config.yaml
n_mels: 80
head_dim: 16
fused_qkv: false
inner_norm: false
subsampling: 4
width: 160
residual_init: "none"
adamw_lr_other_params: 0.0014
final_lr_fraction: 0.01
warmup_steps: 220
Rows from block 3 of a small sound classifier, named by matrix and row number. Rows with one number within an expert belong to one neuron, the router's apart. Each number is 200 + 20 x the weight over its row's rms, rounded and kept within 0 to 999. All counts start at 0.
Before each expert's rows are labels from the 100 clips, of 14848, where the router gives the expert most weight on average: "strongest on" is what is common among them. Only what is clearly more common there than usual is listed. The data: read English sentences (LibriTTS-R).
# router: slot weights (model.blocks.3.mlp.router.weight, 8x160, trained with AdamW), inputs 80-159
# up: expert up (model.blocks.3.mlp.up, 8x160x160), inputs 80-159
# down: expert down (model.blocks.3.mlp.down, 8x160x160, transposed), outputs 80-159

# expert 7
strongest on: voice: male
router.7,209,198,165,203,222,186,170,223,190,218,236,196,175,208,194,213,210,218,178,194,161,189,181,202,207,226,193,215,163,172,224,193,225,206,202,168,206,242,213,214,198,212,199,184,201,199,203,175,215,196,204,138,190,224,216,204,220,214,196,202,184,217,187,150,202,176,186,216,216,226,226,219,211,194,230,157,183,202,173,216
up.0,187,188,206,186,206,183,187,172,204,217,194,194,235,225,196,211,233,220,200,214,182,214,228,181,208,148,242,213,227,216,218,213,193,213,206,194,189,180,222,185,203,229,194,212,216,207,199,197,236,199,190,227,226,217,208,164,151,190,183,206,262,226,189,169,204,198,151,201,213,214,168,190,195,202,205,185,189,182,211,190
down.0,236,210,198,203,196,162,193,200,196,179,221,195,219,185,204,163,211,223,196,206,189,226,175,204,247,231,198,188,162,190,187,178,231,241,206,195,205,191,212,196,219,192,211,190,198,201,212,193,183,187,197,249,160,215,153,228,192,219,224,248,186,186,205,191,204,230,252,188,180,191,216,198,214,236,230,189,176,189,212,206
up.1,190,178,189,241,198,196,210,170,174,198,209,180,220,226,228,191,217,187,217,206,178,229,172,211,230,217,182,175,178,188,185,182,237,169,201,191,181,166,200,207,214,227,198,224,177,213,176,211,181,176,183,217,186,225,224,240,162,232,209,207,206,234,181,209,206,196,180,192,166,208,199,171,214,176,208,205,209,206,164,204
down.1,177,213,214,195,190,174,213,197,221,177,231,234,161,165,216,176,172,172,211,190,203,160,233,189,206,174,181,218,198,205,234,205,212,210,206,200,214,179,194,190,185,219,224,183,199,200,213,199,179,211,201,215,200,146,190,233,218,206,197,174,229,181,226,196,193,206,217,203,210,181,198,204,232,218,177,180,189,167,205,226
up.2,182,198,227,224,199,207,187,190,213,194,197,171,191,209,179,207,159,210,176,199,187,214,191,175,218,182,197,200,261,213,178,176,251,231,232,224,215,196,207,176,176,228,234,220,224,181,230,234,198,191,196,216,188,194,210,240,182,194,175,213,225,152,176,190,187,212,203,194,166,191,220,192,183,199,179,200,188,194,235,237
down.2,204,191,152,202,204,188,192,209,180,187,242,184,201,207,208,198,217,226,193,177,216,158,211,200,199,239,190,230,156,177,250,250,200,196,210,192,214,200,184,175,206,208,181,192,184,228,185,212,209,157,207,208,219,220,188,191,207,214,189,196,222,191,187,216,212,207,193,192,208,194,203,208,213,233,208,205,210,216,194,219
up.3,173,196,216,174,163,189,187,172,183,184,235,215,193,211,171,201,253,228,242,192,216,173,220,198,203,201,172,230,161,173,191,207,170,213,174,185,164,173,213,237,216,208,189,212,212,214,195,210,189,188,176,191,200,190,232,176,196,193,228,180,164,189,255,210,167,197,220,181,232,226,211,183,200,203,206,183,211,211,223,201
down.3,193,176,189,206,182,191,217,214,178,205,204,215,190,185,252,178,191,216,191,212,194,174,190,183,227,193,207,195,223,223,194,188,194,191,184,233,217,233,209,227,183,223,212,190,199,219,215,198,220,211,213,212,218,213,197,228,196,225,126,197,215,233,143,182,210,208,186,174,169,196,192,193,217,205,224,180,160,205,197,189

# expert 6
strongest on: voice: female
router.6,212,225,222,227,208,172,178,205,183,197,217,172,173,241,194,207,208,159,163,185,183,207,165,201,226,216,195,216,171,185,186,187,226,204,220,225,206,199,221,239,182,214,180,198,212,173,199,187,238,179,151,174,186,200,224,193,233,203,219,177,195,219,202,196,189,156,212,209,208,225,174,205,228,200,208,170,196,203,161,181
up.0,223,177,177,188,152,188,210,193,197,184,212,189,178,187,224,187,197,189,194,217,212,198,201,221,184,232,197,219,189,194,163,206,192,189,212,195,154,192,198,203,211,208,190,203,221,220,265,235,206,224,191,208,234,186,202,216,191,215,201,181,204,190,174,174,199,225,173,213,165,176,184,149,172,190,198,201,232,206,181,218
down.0,152,228,224,192,200,223,207,198,209,186,214,203,201,242,222,189,195,203,190,193,141,241,193,212,213,160,200,199,203,198,218,182,203,170,180,173,219,201,183,184,193,208,216,201,196,169,212,176,161,179,234,235,172,142,205,182,208,182,190,232,195,200,208,227,202,190,208,203,213,196,227,188,194,199,219,196,209,191,241,197
up.1,215,180,154,200,196,192,206,196,204,222,213,212,173,208,211,180,198,201,173,213,198,186,155,194,194,194,165,185,213,208,215,157,207,179,209,186,174,189,190,198,197,212,211,200,228,210,192,234,198,220,207,174,195,150,230,216,208,187,210,189,216,204,195,212,186,211,229,215,178,214,211,209,215,184,169,225,214,228,192,185
down.1,181,246,211,196,220,144,227,197,184,219,187,230,239,217,196,188,218,206,208,197,194,193,212,209,207,186,209,201,175,174,215,191,181,195,160,209,192,210,235,153,195,197,226,195,200,217,191,177,190,164,195,201,194,203,157,197,215,206,165,196,182,214,194,210,192,192,162,155,210,207,202,166,194,231,169,202,226,219,215,196
up.2,184,232,203,229,227,226,204,205,198,202,206,225,211,196,193,186,241,187,243,226,217,189,198,228,174,215,216,211,173,160,218,196,210,191,213,194,207,195,202,191,225,194,173,170,175,214,187,167,183,209,183,223,189,198,153,166,192,190,208,201,208,220,182,207,182,211,189,212,234,219,199,191,241,224,215,169,192,205,203,185
down.2,203,166,179,203,176,203,170,202,187,209,212,181,221,234,187,197,158,209,215,227,212,213,185,207,187,216,208,207,206,175,228,199,195,212,193,190,202,224,191,231,176,207,217,204,210,187,224,192,181,214,199,219,193,197,174,184,212,204,169,152,167,196,217,202,205,189,231,212,189,190,153,215,241,185,176,177,191,198,183,200
up.3,206,198,194,184,169,187,196,213,191,190,219,214,148,206,198,156,185,209,197,214,215,161,206,190,208,227,206,226,180,202,151,242,225,197,188,176,216,183,187,171,228,199,188,187,172,187,209,208,211,223,200,238,175,195,208,172,192,197,200,198,159,172,149,196,209,203,228,200,252,203,164,208,198,209,189,190,219,194,164,206
down.3,194,196,212,173,172,233,204,212,213,182,214,190,190,181,209,204,196,178,219,180,189,211,211,208,211,215,224,195,200,204,283,224,223,218,186,206,201,221,180,220,191,233,192,198,198,188,194,199,222,181,191,189,221,173,201,195,200,208,200,228,191,234,233,174,203,180,159,193,192,166,166,193,192,217,161,194,214,181,216,211

# expert 0
strongest on: voice: male
router.0,188,195,182,200,215,177,166,204,185,177,226,195,189,192,176,197,196,178,176,181,163,196,174,222,202,225,192,225,190,152,193,188,205,186,221,172,179,229,197,226,223,228,167,192,184,173,186,177,184,194,179,163,188,174,223,174,200,213,192,201,220,218,187,191,168,193,214,218,211,224,203,222,231,168,176,178,183,172,181,194
up.0,179,198,193,177,209,186,176,215,231,224,156,194,198,248,191,191,201,176,192,204,162,156,201,231,200,215,183,216,194,220,196,228,205,173,160,180,194,239,185,204,208,172,185,195,180,207,202,201,226,178,208,189,196,170,214,186,176,189,218,191,218,230,222,247,193,198,199,241,219,172,204,206,187,202,227,204,154,206,207,201
down.0,128,221,213,201,209,235,210,193,182,192,215,178,193,170,185,231,251,216,224,190,189,247,177,194,203,177,210,167,230,168,207,147,154,211,196,212,177,185,150,173,189,216,201,216,215,195,209,181,181,205,207,219,171,201,163,192,214,210,186,175,205,184,196,157,219,188,216,202,200,202,190,216,231,206,173,201,203,190,198,210
up.1,173,175,157,193,130,202,187,178,181,199,200,224,206,217,192,201,186,187,223,191,189,204,225,235,198,231,236,197,208,189,210,198,189,197,211,239,190,196,195,203,194,199,205,204,187,192,224,171,196,204,196,211,178,198,189,178,176,210,213,239,191,211,173,233,202,205,240,184,172,200,205,191,207,220,191,205,210,230,234,202
down.1,210,219,168,203,195,231,211,206,183,218,213,185,213,149,179,233,232,218,164,195,188,183,175,204,169,216,198,211,194,187,202,176,204,207,195,189,172,200,202,166,197,184,265,207,261,211,174,186,201,190,214,222,220,188,200,172,200,210,205,205,207,214,164,222,199,218,190,189,212,185,236,185,172,233,205,204,173,151,217,234
up.2,177,174,231,207,142,261,184,231,203,216,167,214,196,197,198,179,177,187,187,212,216,202,207,207,208,186,206,240,193,219,187,188,210,186,195,180,199,210,211,203,225,208,181,174,199,196,190,224,215,214,219,209,195,221,207,174,237,197,185,237,200,177,225,184,220,207,204,218,224,183,207,189,207,197,158,201,205,197,211,224
down.2,223,231,216,214,223,230,202,198,218,170,254,220,213,218,195,189,220,142,229,184,199,193,210,217,190,198,182,179,184,209,209,211,162,205,176,216,204,207,175,193,209,177,186,209,199,176,195,216,183,203,206,198,223,180,222,185,200,199,255,200,222,179,199,236,212,202,198,180,191,218,200,189,196,194,190,209,186,237,203,176
up.3,193,204,217,214,207,210,173,191,195,194,213,210,218,249,195,174,189,218,206,184,186,211,166,167,201,202,195,153,262,190,215,206,180,193,207,217,203,156,217,212,200,178,198,188,231,223,158,156,185,216,182,253,210,188,173,213,202,229,171,183,207,201,173,222,216,206,223,230,190,238,193,198,186,211,201,218,214,191,196,183
down.3,179,191,194,221,208,196,214,189,201,194,191,214,182,160,181,210,221,203,250,201,200,149,220,189,220,238,191,220,160,185,188,163,207,222,224,157,201,222,235,169,196,203,221,202,225,193,210,172,176,197,193,207,200,188,201,213,186,174,188,206,228,185,214,216,193,192,186,224,224,199,188,224,214,223,223,214,157,231,179,210

# expert 2
strongest on: voice: female
router.2,206,230,200,193,209,195,188,197,193,196,217,190,198,236,205,193,205,177,180,182,154,202,191,213,258,230,202,207,213,215,189,199,231,204,202,172,209,204,212,235,226,210,203,180,232,191,205,164,224,211,170,162,195,189,222,184,203,211,220,189,222,223,203,189,180,172,183,210,228,208,201,245,238,211,201,173,192,199,165,203
up.0,223,208,205,220,218,196,199,167,215,196,240,198,197,182,225,184,181,193,193,214,187,152,182,209,194,193,208,156,188,152,200,184,227,185,187,239,176,205,193,213,195,221,202,213,175,180,195,182,244,185,203,172,234,196,229,201,204,202,215,211,184,202,213,218,203,210,231,176,177,178,199,197,185,206,210,199,184,223,230,224
down.0,218,231,225,184,193,220,205,218,198,194,191,190,205,212,215,192,180,173,242,190,199,235,187,203,177,166,230,178,176,229,232,248,192,202,182,192,239,182,212,195,203,159,195,203,197,200,206,193,219,206,216,185,207,198,208,206,206,192,176,194,205,208,191,226,195,198,244,216,199,227,185,149,200,210,230,180,258,194,190,198
up.1,194,173,196,211,166,189,191,183,189,227,194,228,253,188,189,206,223,190,202,189,209,220,200,219,174,220,222,208,199,168,195,191,160,209,239,245,207,193,206,216,234,210,227,215,200,177,178,195,214,224,203,179,208,213,251,210,188,199,145,203,221,171,184,226,207,191,207,213,223,178,224,210,228,212,222,198,208,163,201,176
down.1,205,218,215,174,182,187,186,195,178,232,182,188,181,171,223,173,186,196,205,218,224,206,165,230,223,193,186,225,196,220,188,169,209,207,203,194,187,188,201,155,193,208,181,190,185,195,223,198,204,249,188,185,180,188,209,199,197,179,244,225,163,251,239,199,200,221,192,179,157,184,176,200,220,205,205,187,217,232,208,177
up.2,165,199,181,188,174,214,172,202,193,184,155,168,177,179,204,183,209,187,187,184,212,199,196,221,189,225,197,230,164,182,224,191,235,195,190,211,228,190,189,196,213,195,175,215,177,190,173,167,179,201,181,203,179,216,193,201,218,206,213,205,169,223,200,205,197,210,191,209,218,192,201,201,204,214,206,223,221,200,200,156
down.2,185,185,185,189,221,189,239,188,193,230,215,213,220,244,220,213,199,209,234,199,192,209,190,208,200,185,199,156,241,207,213,213,240,209,170,216,190,198,176,230,197,181,174,199,180,186,210,204,188,195,183,216,209,151,190,203,188,240,201,169,228,197,206,197,208,221,185,209,201,217,212,166,167,189,188,219,178,184,195,242
up.3,215,187,207,204,210,217,207,185,198,204,206,201,204,190,213,204,199,201,203,203,209,219,215,205,230,156,195,182,216,205,203,147,201,231,151,222,174,184,192,204,236,224,212,232,193,184,199,225,199,220,191,209,185,174,240,180,169,185,178,219,204,194,217,198,192,173,208,216,197,190,191,216,184,186,191,210,198,210,154,164
down.3,201,202,217,214,190,186,221,150,208,208,227,219,204,206,190,201,204,178,177,170,184,184,200,197,173,239,195,169,171,204,186,235,218,199,221,188,206,180,200,185,180,234,206,202,247,179,189,203,201,147,201,222,206,192,162,182,192,194,203,210,219,177,169,186,199,203,204,203,196,219,185,207,199,190,231,198,187,194,187,183

# expert 1
strongest on: voice: male
router.1,209,175,174,191,178,177,183,170,178,177,185,181,189,199,201,180,202,193,172,194,164,173,167,179,201,221,178,196,156,146,181,210,189,202,191,177,176,228,182,183,201,211,155,213,190,191,202,184,204,192,200,158,181,150,219,172,173,193,193,199,189,191,179,185,174,180,169,196,197,195,174,192,202,186,212,205,171,189,192,191
up.0,184,221,192,223,196,176,202,260,196,215,200,201,214,218,193,192,215,197,217,207,207,169,160,150,221,182,187,203,190,229,203,186,184,156,204,186,195,230,212,205,190,207,171,210,216,187,196,224,198,195,208,198,178,230,183,201,207,223,170,194,201,214,208,231,213,180,160,158,195,196,209,210,207,202,211,202,182,188,185,215
down.0,206,230,194,200,216,222,184,214,184,231,192,204,190,176,203,193,209,221,199,197,234,190,210,195,192,191,178,206,188,211,186,249,199,216,158,187,199,179,229,193,186,186,234,213,226,198,239,178,220,225,183,171,203,187,202,206,202,177,242,203,226,214,231,186,187,185,173,231,230,208,162,190,261,185,208,214,200,191,205,204
up.1,162,200,157,202,175,187,224,238,207,182,203,189,186,162,184,232,248,216,210,198,194,195,195,202,164,226,177,196,205,226,181,197,221,228,214,219,239,208,217,227,171,206,232,194,193,185,203,220,219,204,196,209,227,194,232,206,199,178,193,203,182,183,212,212,202,212,177,209,167,193,152,190,167,197,237,182,232,232,186,217
down.1,229,217,177,206,217,193,210,207,214,200,144,189,217,221,197,231,197,187,189,190,227,191,159,197,206,194,209,188,201,212,186,201,214,164,189,198,159,232,166,180,194,236,214,172,170,206,173,218,215,171,192,236,181,184,242,204,181,192,213,206,141,185,201,186,192,203,194,222,214,211,190,215,213,248,169,200,160,227,215,189
up.2,242,226,224,208,185,178,211,188,203,200,183,195,187,195,227,211,196,204,195,216,192,239,187,180,179,224,210,214,183,202,202,192,167,209,223,185,201,188,180,193,243,199,190,204,216,210,194,178,182,206,221,169,190,221,182,166,218,212,226,219,161,208,214,210,227,180,220,235,236,211,192,184,222,218,226,204,189,216,194,215
down.2,204,204,195,202,206,227,171,218,221,227,184,195,223,198,183,212,235,199,202,192,164,181,201,200,230,186,188,188,207,205,185,196,225,235,187,203,227,201,213,236,194,169,177,203,216,210,197,212,212,226,154,214,224,208,232,224,239,206,179,237,168,224,197,213,177,220,181,223,218,224,207,167,227,189,165,189,216,190,209,190
up.3,219,217,188,216,177,170,191,177,174,173,200,189,226,201,195,182,212,191,183,170,178,220,209,192,187,231,174,217,223,186,170,161,217,211,204,209,218,188,189,183,172,254,185,219,213,200,184,235,220,193,168,193,202,185,215,232,204,157,238,191,201,193,229,187,205,209,195,204,175,224,186,157,202,187,187,215,188,178,203,161
down.3,187,214,207,188,185,223,195,218,197,182,157,230,215,188,199,190,189,213,241,209,226,205,194,189,207,188,167,158,223,239,233,214,218,213,218,228,197,172,204,202,199,195,239,197,221,184,183,185,185,203,208,178,194,222,185,227,175,198,208,192,205,184,212,197,189,226,233,174,216,192,201,210,195,192,210,169,194,189,196,217

# expert 4
strongest on: voice: male
router.4,234,203,192,190,191,176,198,199,182,192,192,176,161,192,199,178,200,207,166,176,173,194,168,188,207,222,201,223,168,172,205,169,224,188,207,168,183,203,205,231,192,197,171,178,185,184,201,156,216,174,214,165,181,198,217,176,202,183,198,201,178,195,198,195,195,200,211,234,201,222,184,222,200,174,200,156,203,172,168,185
up.0,199,171,213,198,226,249,196,199,186,217,179,218,199,223,197,150,213,182,185,208,196,201,196,207,185,221,197,202,159,203,240,191,177,222,175,178,176,232,212,169,182,193,204,210,187,192,187,169,220,189,176,221,214,200,184,191,207,213,229,186,206,226,217,214,203,195,199,201,162,257,199,190,221,181,247,188,220,220,167,189
down.0,164,239,186,220,220,178,221,212,196,240,243,183,195,185,202,203,186,212,175,203,219,197,185,227,186,221,203,192,200,183,206,211,228,188,212,169,227,211,202,204,195,155,207,199,184,210,208,212,215,238,189,242,194,180,197,240,222,204,221,187,213,180,175,199,197,189,218,232,198,187,205,181,219,219,201,190,210,201,198,189
up.1,214,178,190,184,218,194,193,213,201,198,204,212,206,195,194,179,238,218,224,184,233,241,209,210,174,216,187,221,173,204,195,214,212,182,176,184,192,181,181,183,179,200,166,185,176,188,175,230,233,213,238,202,202,217,183,195,214,213,200,179,228,227,173,186,218,193,170,220,180,188,195,207,207,198,184,179,210,194,173,230
down.1,181,248,177,215,192,197,182,195,214,211,188,203,193,169,197,203,227,209,195,184,164,177,167,207,214,194,204,210,227,224,246,171,146,203,226,212,242,201,174,191,190,189,183,207,188,209,219,194,204,193,195,193,197,189,182,177,179,216,171,204,214,199,222,185,211,195,196,190,248,222,188,208,192,198,209,219,178,175,180,192
up.2,182,209,213,195,195,224,197,191,200,206,230,208,224,180,214,183,211,233,212,173,213,172,172,193,192,208,204,187,178,198,166,197,152,214,196,168,211,199,212,182,200,188,226,183,215,168,254,199,234,181,183,212,172,191,182,178,201,182,231,175,179,188,235,220,192,219,221,192,128,213,197,205,219,199,199,176,201,223,218,205
down.2,196,178,234,194,197,248,217,203,191,224,185,190,211,224,183,192,197,212,196,195,186,199,226,215,204,231,201,235,215,184,212,195,258,197,205,205,166,180,187,191,202,217,172,221,218,217,164,194,266,227,189,195,223,208,217,214,206,221,147,213,174,226,146,190,206,200,202,170,194,167,179,197,235,173,186,219,191,205,181,179
up.3,212,232,205,213,210,190,203,203,208,205,189,238,247,200,204,192,233,191,204,199,182,206,222,215,179,223,199,184,226,195,185,146,169,190,220,196,204,181,200,227,212,225,197,192,193,209,194,194,181,204,244,182,191,181,209,186,216,186,205,182,190,280,222,186,210,221,209,221,218,217,187,218,212,187,237,175,212,196,183,175
down.3,234,199,169,197,206,177,182,200,202,206,248,241,212,189,177,191,174,174,189,217,198,175,212,240,223,223,210,223,210,223,204,207,202,189,219,216,225,175,196,192,203,190,192,178,180,176,182,205,192,215,198,190,218,226,158,226,198,246,191,203,172,180,168,207,218,185,215,149,194,195,169,196,198,203,193,186,178,213,173,215

# expert 3
strongest on: voice: male
router.3,185,186,189,177,203,167,188,171,192,180,219,189,182,185,188,183,199,198,177,156,193,186,193,166,198,190,188,218,168,139,184,188,247,176,223,183,202,213,201,217,211,207,160,192,205,170,169,157,181,183,204,175,155,183,210,183,207,201,180,203,202,204,174,177,190,175,200,209,211,193,175,215,220,178,196,202,181,189,183,193
up.0,204,175,207,234,226,207,181,248,186,174,175,200,184,210,217,173,226,195,212,208,185,228,208,196,205,230,192,187,166,237,164,207,189,210,211,208,210,189,194,173,172,239,202,190,172,210,238,215,196,201,183,189,214,243,202,187,215,221,213,214,197,196,210,169,186,204,198,220,244,147,186,192,203,218,208,212,197,205,174,192
down.0,203,209,204,215,188,195,187,202,203,195,219,210,197,217,234,232,171,196,211,199,175,212,206,191,201,191,211,192,216,233,190,195,174,183,198,199,160,232,217,228,203,220,179,210,184,196,177,204,205,194,190,199,213,208,216,225,208,186,248,172,209,214,187,231,190,211,209,263,172,243,233,182,161,215,206,219,191,204,206,192
up.1,214,221,204,191,193,199,194,180,192,189,186,185,192,200,180,235,178,165,180,214,198,229,198,182,222,174,208,181,177,176,207,209,220,174,226,248,164,184,208,203,188,186,210,205,257,201,200,207,176,182,191,228,211,184,212,180,180,197,201,191,193,166,219,219,223,187,219,215,193,276,194,236,175,209,201,224,196,204,194,188
down.1,181,188,205,212,195,159,218,189,186,200,223,208,230,181,182,206,244,202,199,201,215,209,217,185,210,185,228,214,192,234,238,193,230,191,218,214,195,222,231,184,197,159,210,219,221,194,185,191,173,160,215,201,186,228,195,215,198,178,182,251,192,190,196,176,197,203,204,177,200,167,191,199,176,190,182,208,248,183,201,200
up.2,245,210,228,228,176,178,210,181,203,203,211,176,215,213,230,218,197,248,202,222,158,218,221,173,208,195,211,212,165,217,168,226,204,212,240,193,178,217,184,234,214,182,196,247,241,205,196,199,218,201,199,208,169,207,196,240,181,187,179,193,198,176,160,215,219,178,232,206,199,210,191,190,204,202,231,184,207,209,208,199
down.2,190,186,212,232,209,184,227,193,221,202,209,194,229,197,189,184,197,175,166,216,208,196,194,202,229,216,222,212,213,209,256,168,214,239,227,186,198,198,226,203,213,176,212,194,210,200,217,208,182,206,203,213,212,205,191,167,198,204,229,202,209,184,268,163,187,221,219,203,202,188,184,211,188,200,215,224,170,209,197,206
up.3,184,203,207,188,192,190,207,207,183,202,191,194,197,232,187,203,156,181,197,198,185,153,228,219,204,203,150,184,182,206,226,173,216,149,214,217,210,167,204,222,212,232,242,179,218,191,172,215,210,231,203,210,208,192,214,204,187,199,210,198,226,212,195,191,159,187,222,224,172,196,197,223,207,213,203,225,210,209,194,163
down.3,224,203,194,165,230,173,208,218,216,179,217,191,150,201,195,199,241,188,204,193,199,179,171,209,191,200,216,187,224,196,198,199,174,175,187,212,212,232,224,198,186,160,190,204,224,230,191,184,201,177,206,169,189,170,203,213,190,225,188,219,217,232,191,190,189,212,193,184,200,210,205,153,193,178,182,156,186,180,199,192

# expert 5
strongest on: voice: male
router.5,193,176,180,204,206,190,190,212,184,174,229,200,191,211,200,176,174,200,180,188,169,180,168,205,214,196,191,215,159,185,188,215,235,190,212,184,193,237,208,221,211,221,186,186,196,208,191,170,192,209,179,139,194,182,216,202,175,197,200,163,192,185,206,176,180,189,174,208,190,198,174,206,221,177,193,163,174,187,162,200
up.0,230,188,204,232,188,223,206,195,200,209,212,169,188,178,208,218,210,208,191,189,218,177,223,210,179,201,225,190,187,194,161,183,214,194,200,197,177,187,215,198,181,223,216,187,200,204,158,237,198,174,184,227,201,224,187,164,246,190,196,219,220,187,196,165,239,201,198,221,172,178,207,188,181,182,192,233,219,195,199,215
down.0,211,228,211,220,169,212,248,181,187,211,208,195,217,183,165,200,202,194,184,205,197,198,225,178,212,221,244,171,199,206,211,195,218,207,207,203,209,214,200,205,225,251,194,182,185,195,199,184,209,212,221,187,219,198,195,199,203,178,204,184,212,173,200,184,194,201,204,183,221,222,207,178,204,177,185,229,182,185,220,213
up.1,208,233,205,207,208,195,205,180,198,179,233,170,190,252,170,215,222,176,176,194,182,213,224,188,190,196,181,232,219,213,185,164,196,172,204,201,174,182,181,215,238,178,189,207,213,201,216,169,164,215,177,230,210,180,191,181,184,138,213,217,186,175,220,211,233,189,207,180,198,193,232,198,225,197,205,196,210,211,227,222
down.1,209,184,154,184,196,203,192,193,197,177,181,189,221,165,254,174,207,177,206,187,197,164,199,198,182,211,219,221,164,165,227,215,214,210,172,206,201,183,224,191,227,175,228,192,180,229,216,188,179,193,164,196,218,195,208,213,200,190,206,208,220,203,191,203,177,197,213,142,200,192,213,235,210,180,184,207,213,208,201,220
up.2,240,215,169,159,220,206,183,195,195,240,195,197,195,182,193,241,227,186,213,220,235,174,235,196,213,223,206,201,154,171,174,193,190,208,201,239,203,197,192,194,210,223,210,211,205,219,190,219,187,213,208,197,209,221,201,225,207,184,170,191,227,175,219,206,196,188,186,230,190,207,181,213,179,188,183,210,191,198,163,194
down.2,194,185,187,209,190,182,190,169,224,209,235,183,188,217,240,198,205,191,200,211,213,206,202,195,174,170,192,202,251,222,213,228,195,141,213,209,181,180,209,218,193,202,152,203,204,185,202,200,185,204,203,166,218,147,227,218,211,165,237,216,163,209,187,190,202,194,193,245,195,182,201,178,164,216,196,188,208,187,194,216
up.3,197,226,210,207,168,237,164,193,214,193,206,196,203,175,204,161,174,200,210,207,186,229,183,231,183,180,232,186,231,217,199,207,198,193,198,199,160,150,214,210,226,188,229,207,191,218,198,226,209,200,184,199,210,190,164,191,192,203,223,195,223,154,223,191,174,189,194,192,211,207,214,224,203,224,214,201,179,207,200,217
down.3,192,153,190,196,199,232,241,216,180,163,195,227,194,206,205,193,200,190,207,202,186,204,236,201,168,249,221,212,172,178,198,189,191,230,182,218,216,214,222,162,166,224,206,206,190,208,174,236,219,209,229,235,214,197,231,215,196,182,213,198,181,201,174,232,179,182,226,183,196,190,193,185,242,201,213,205,224,219,211,227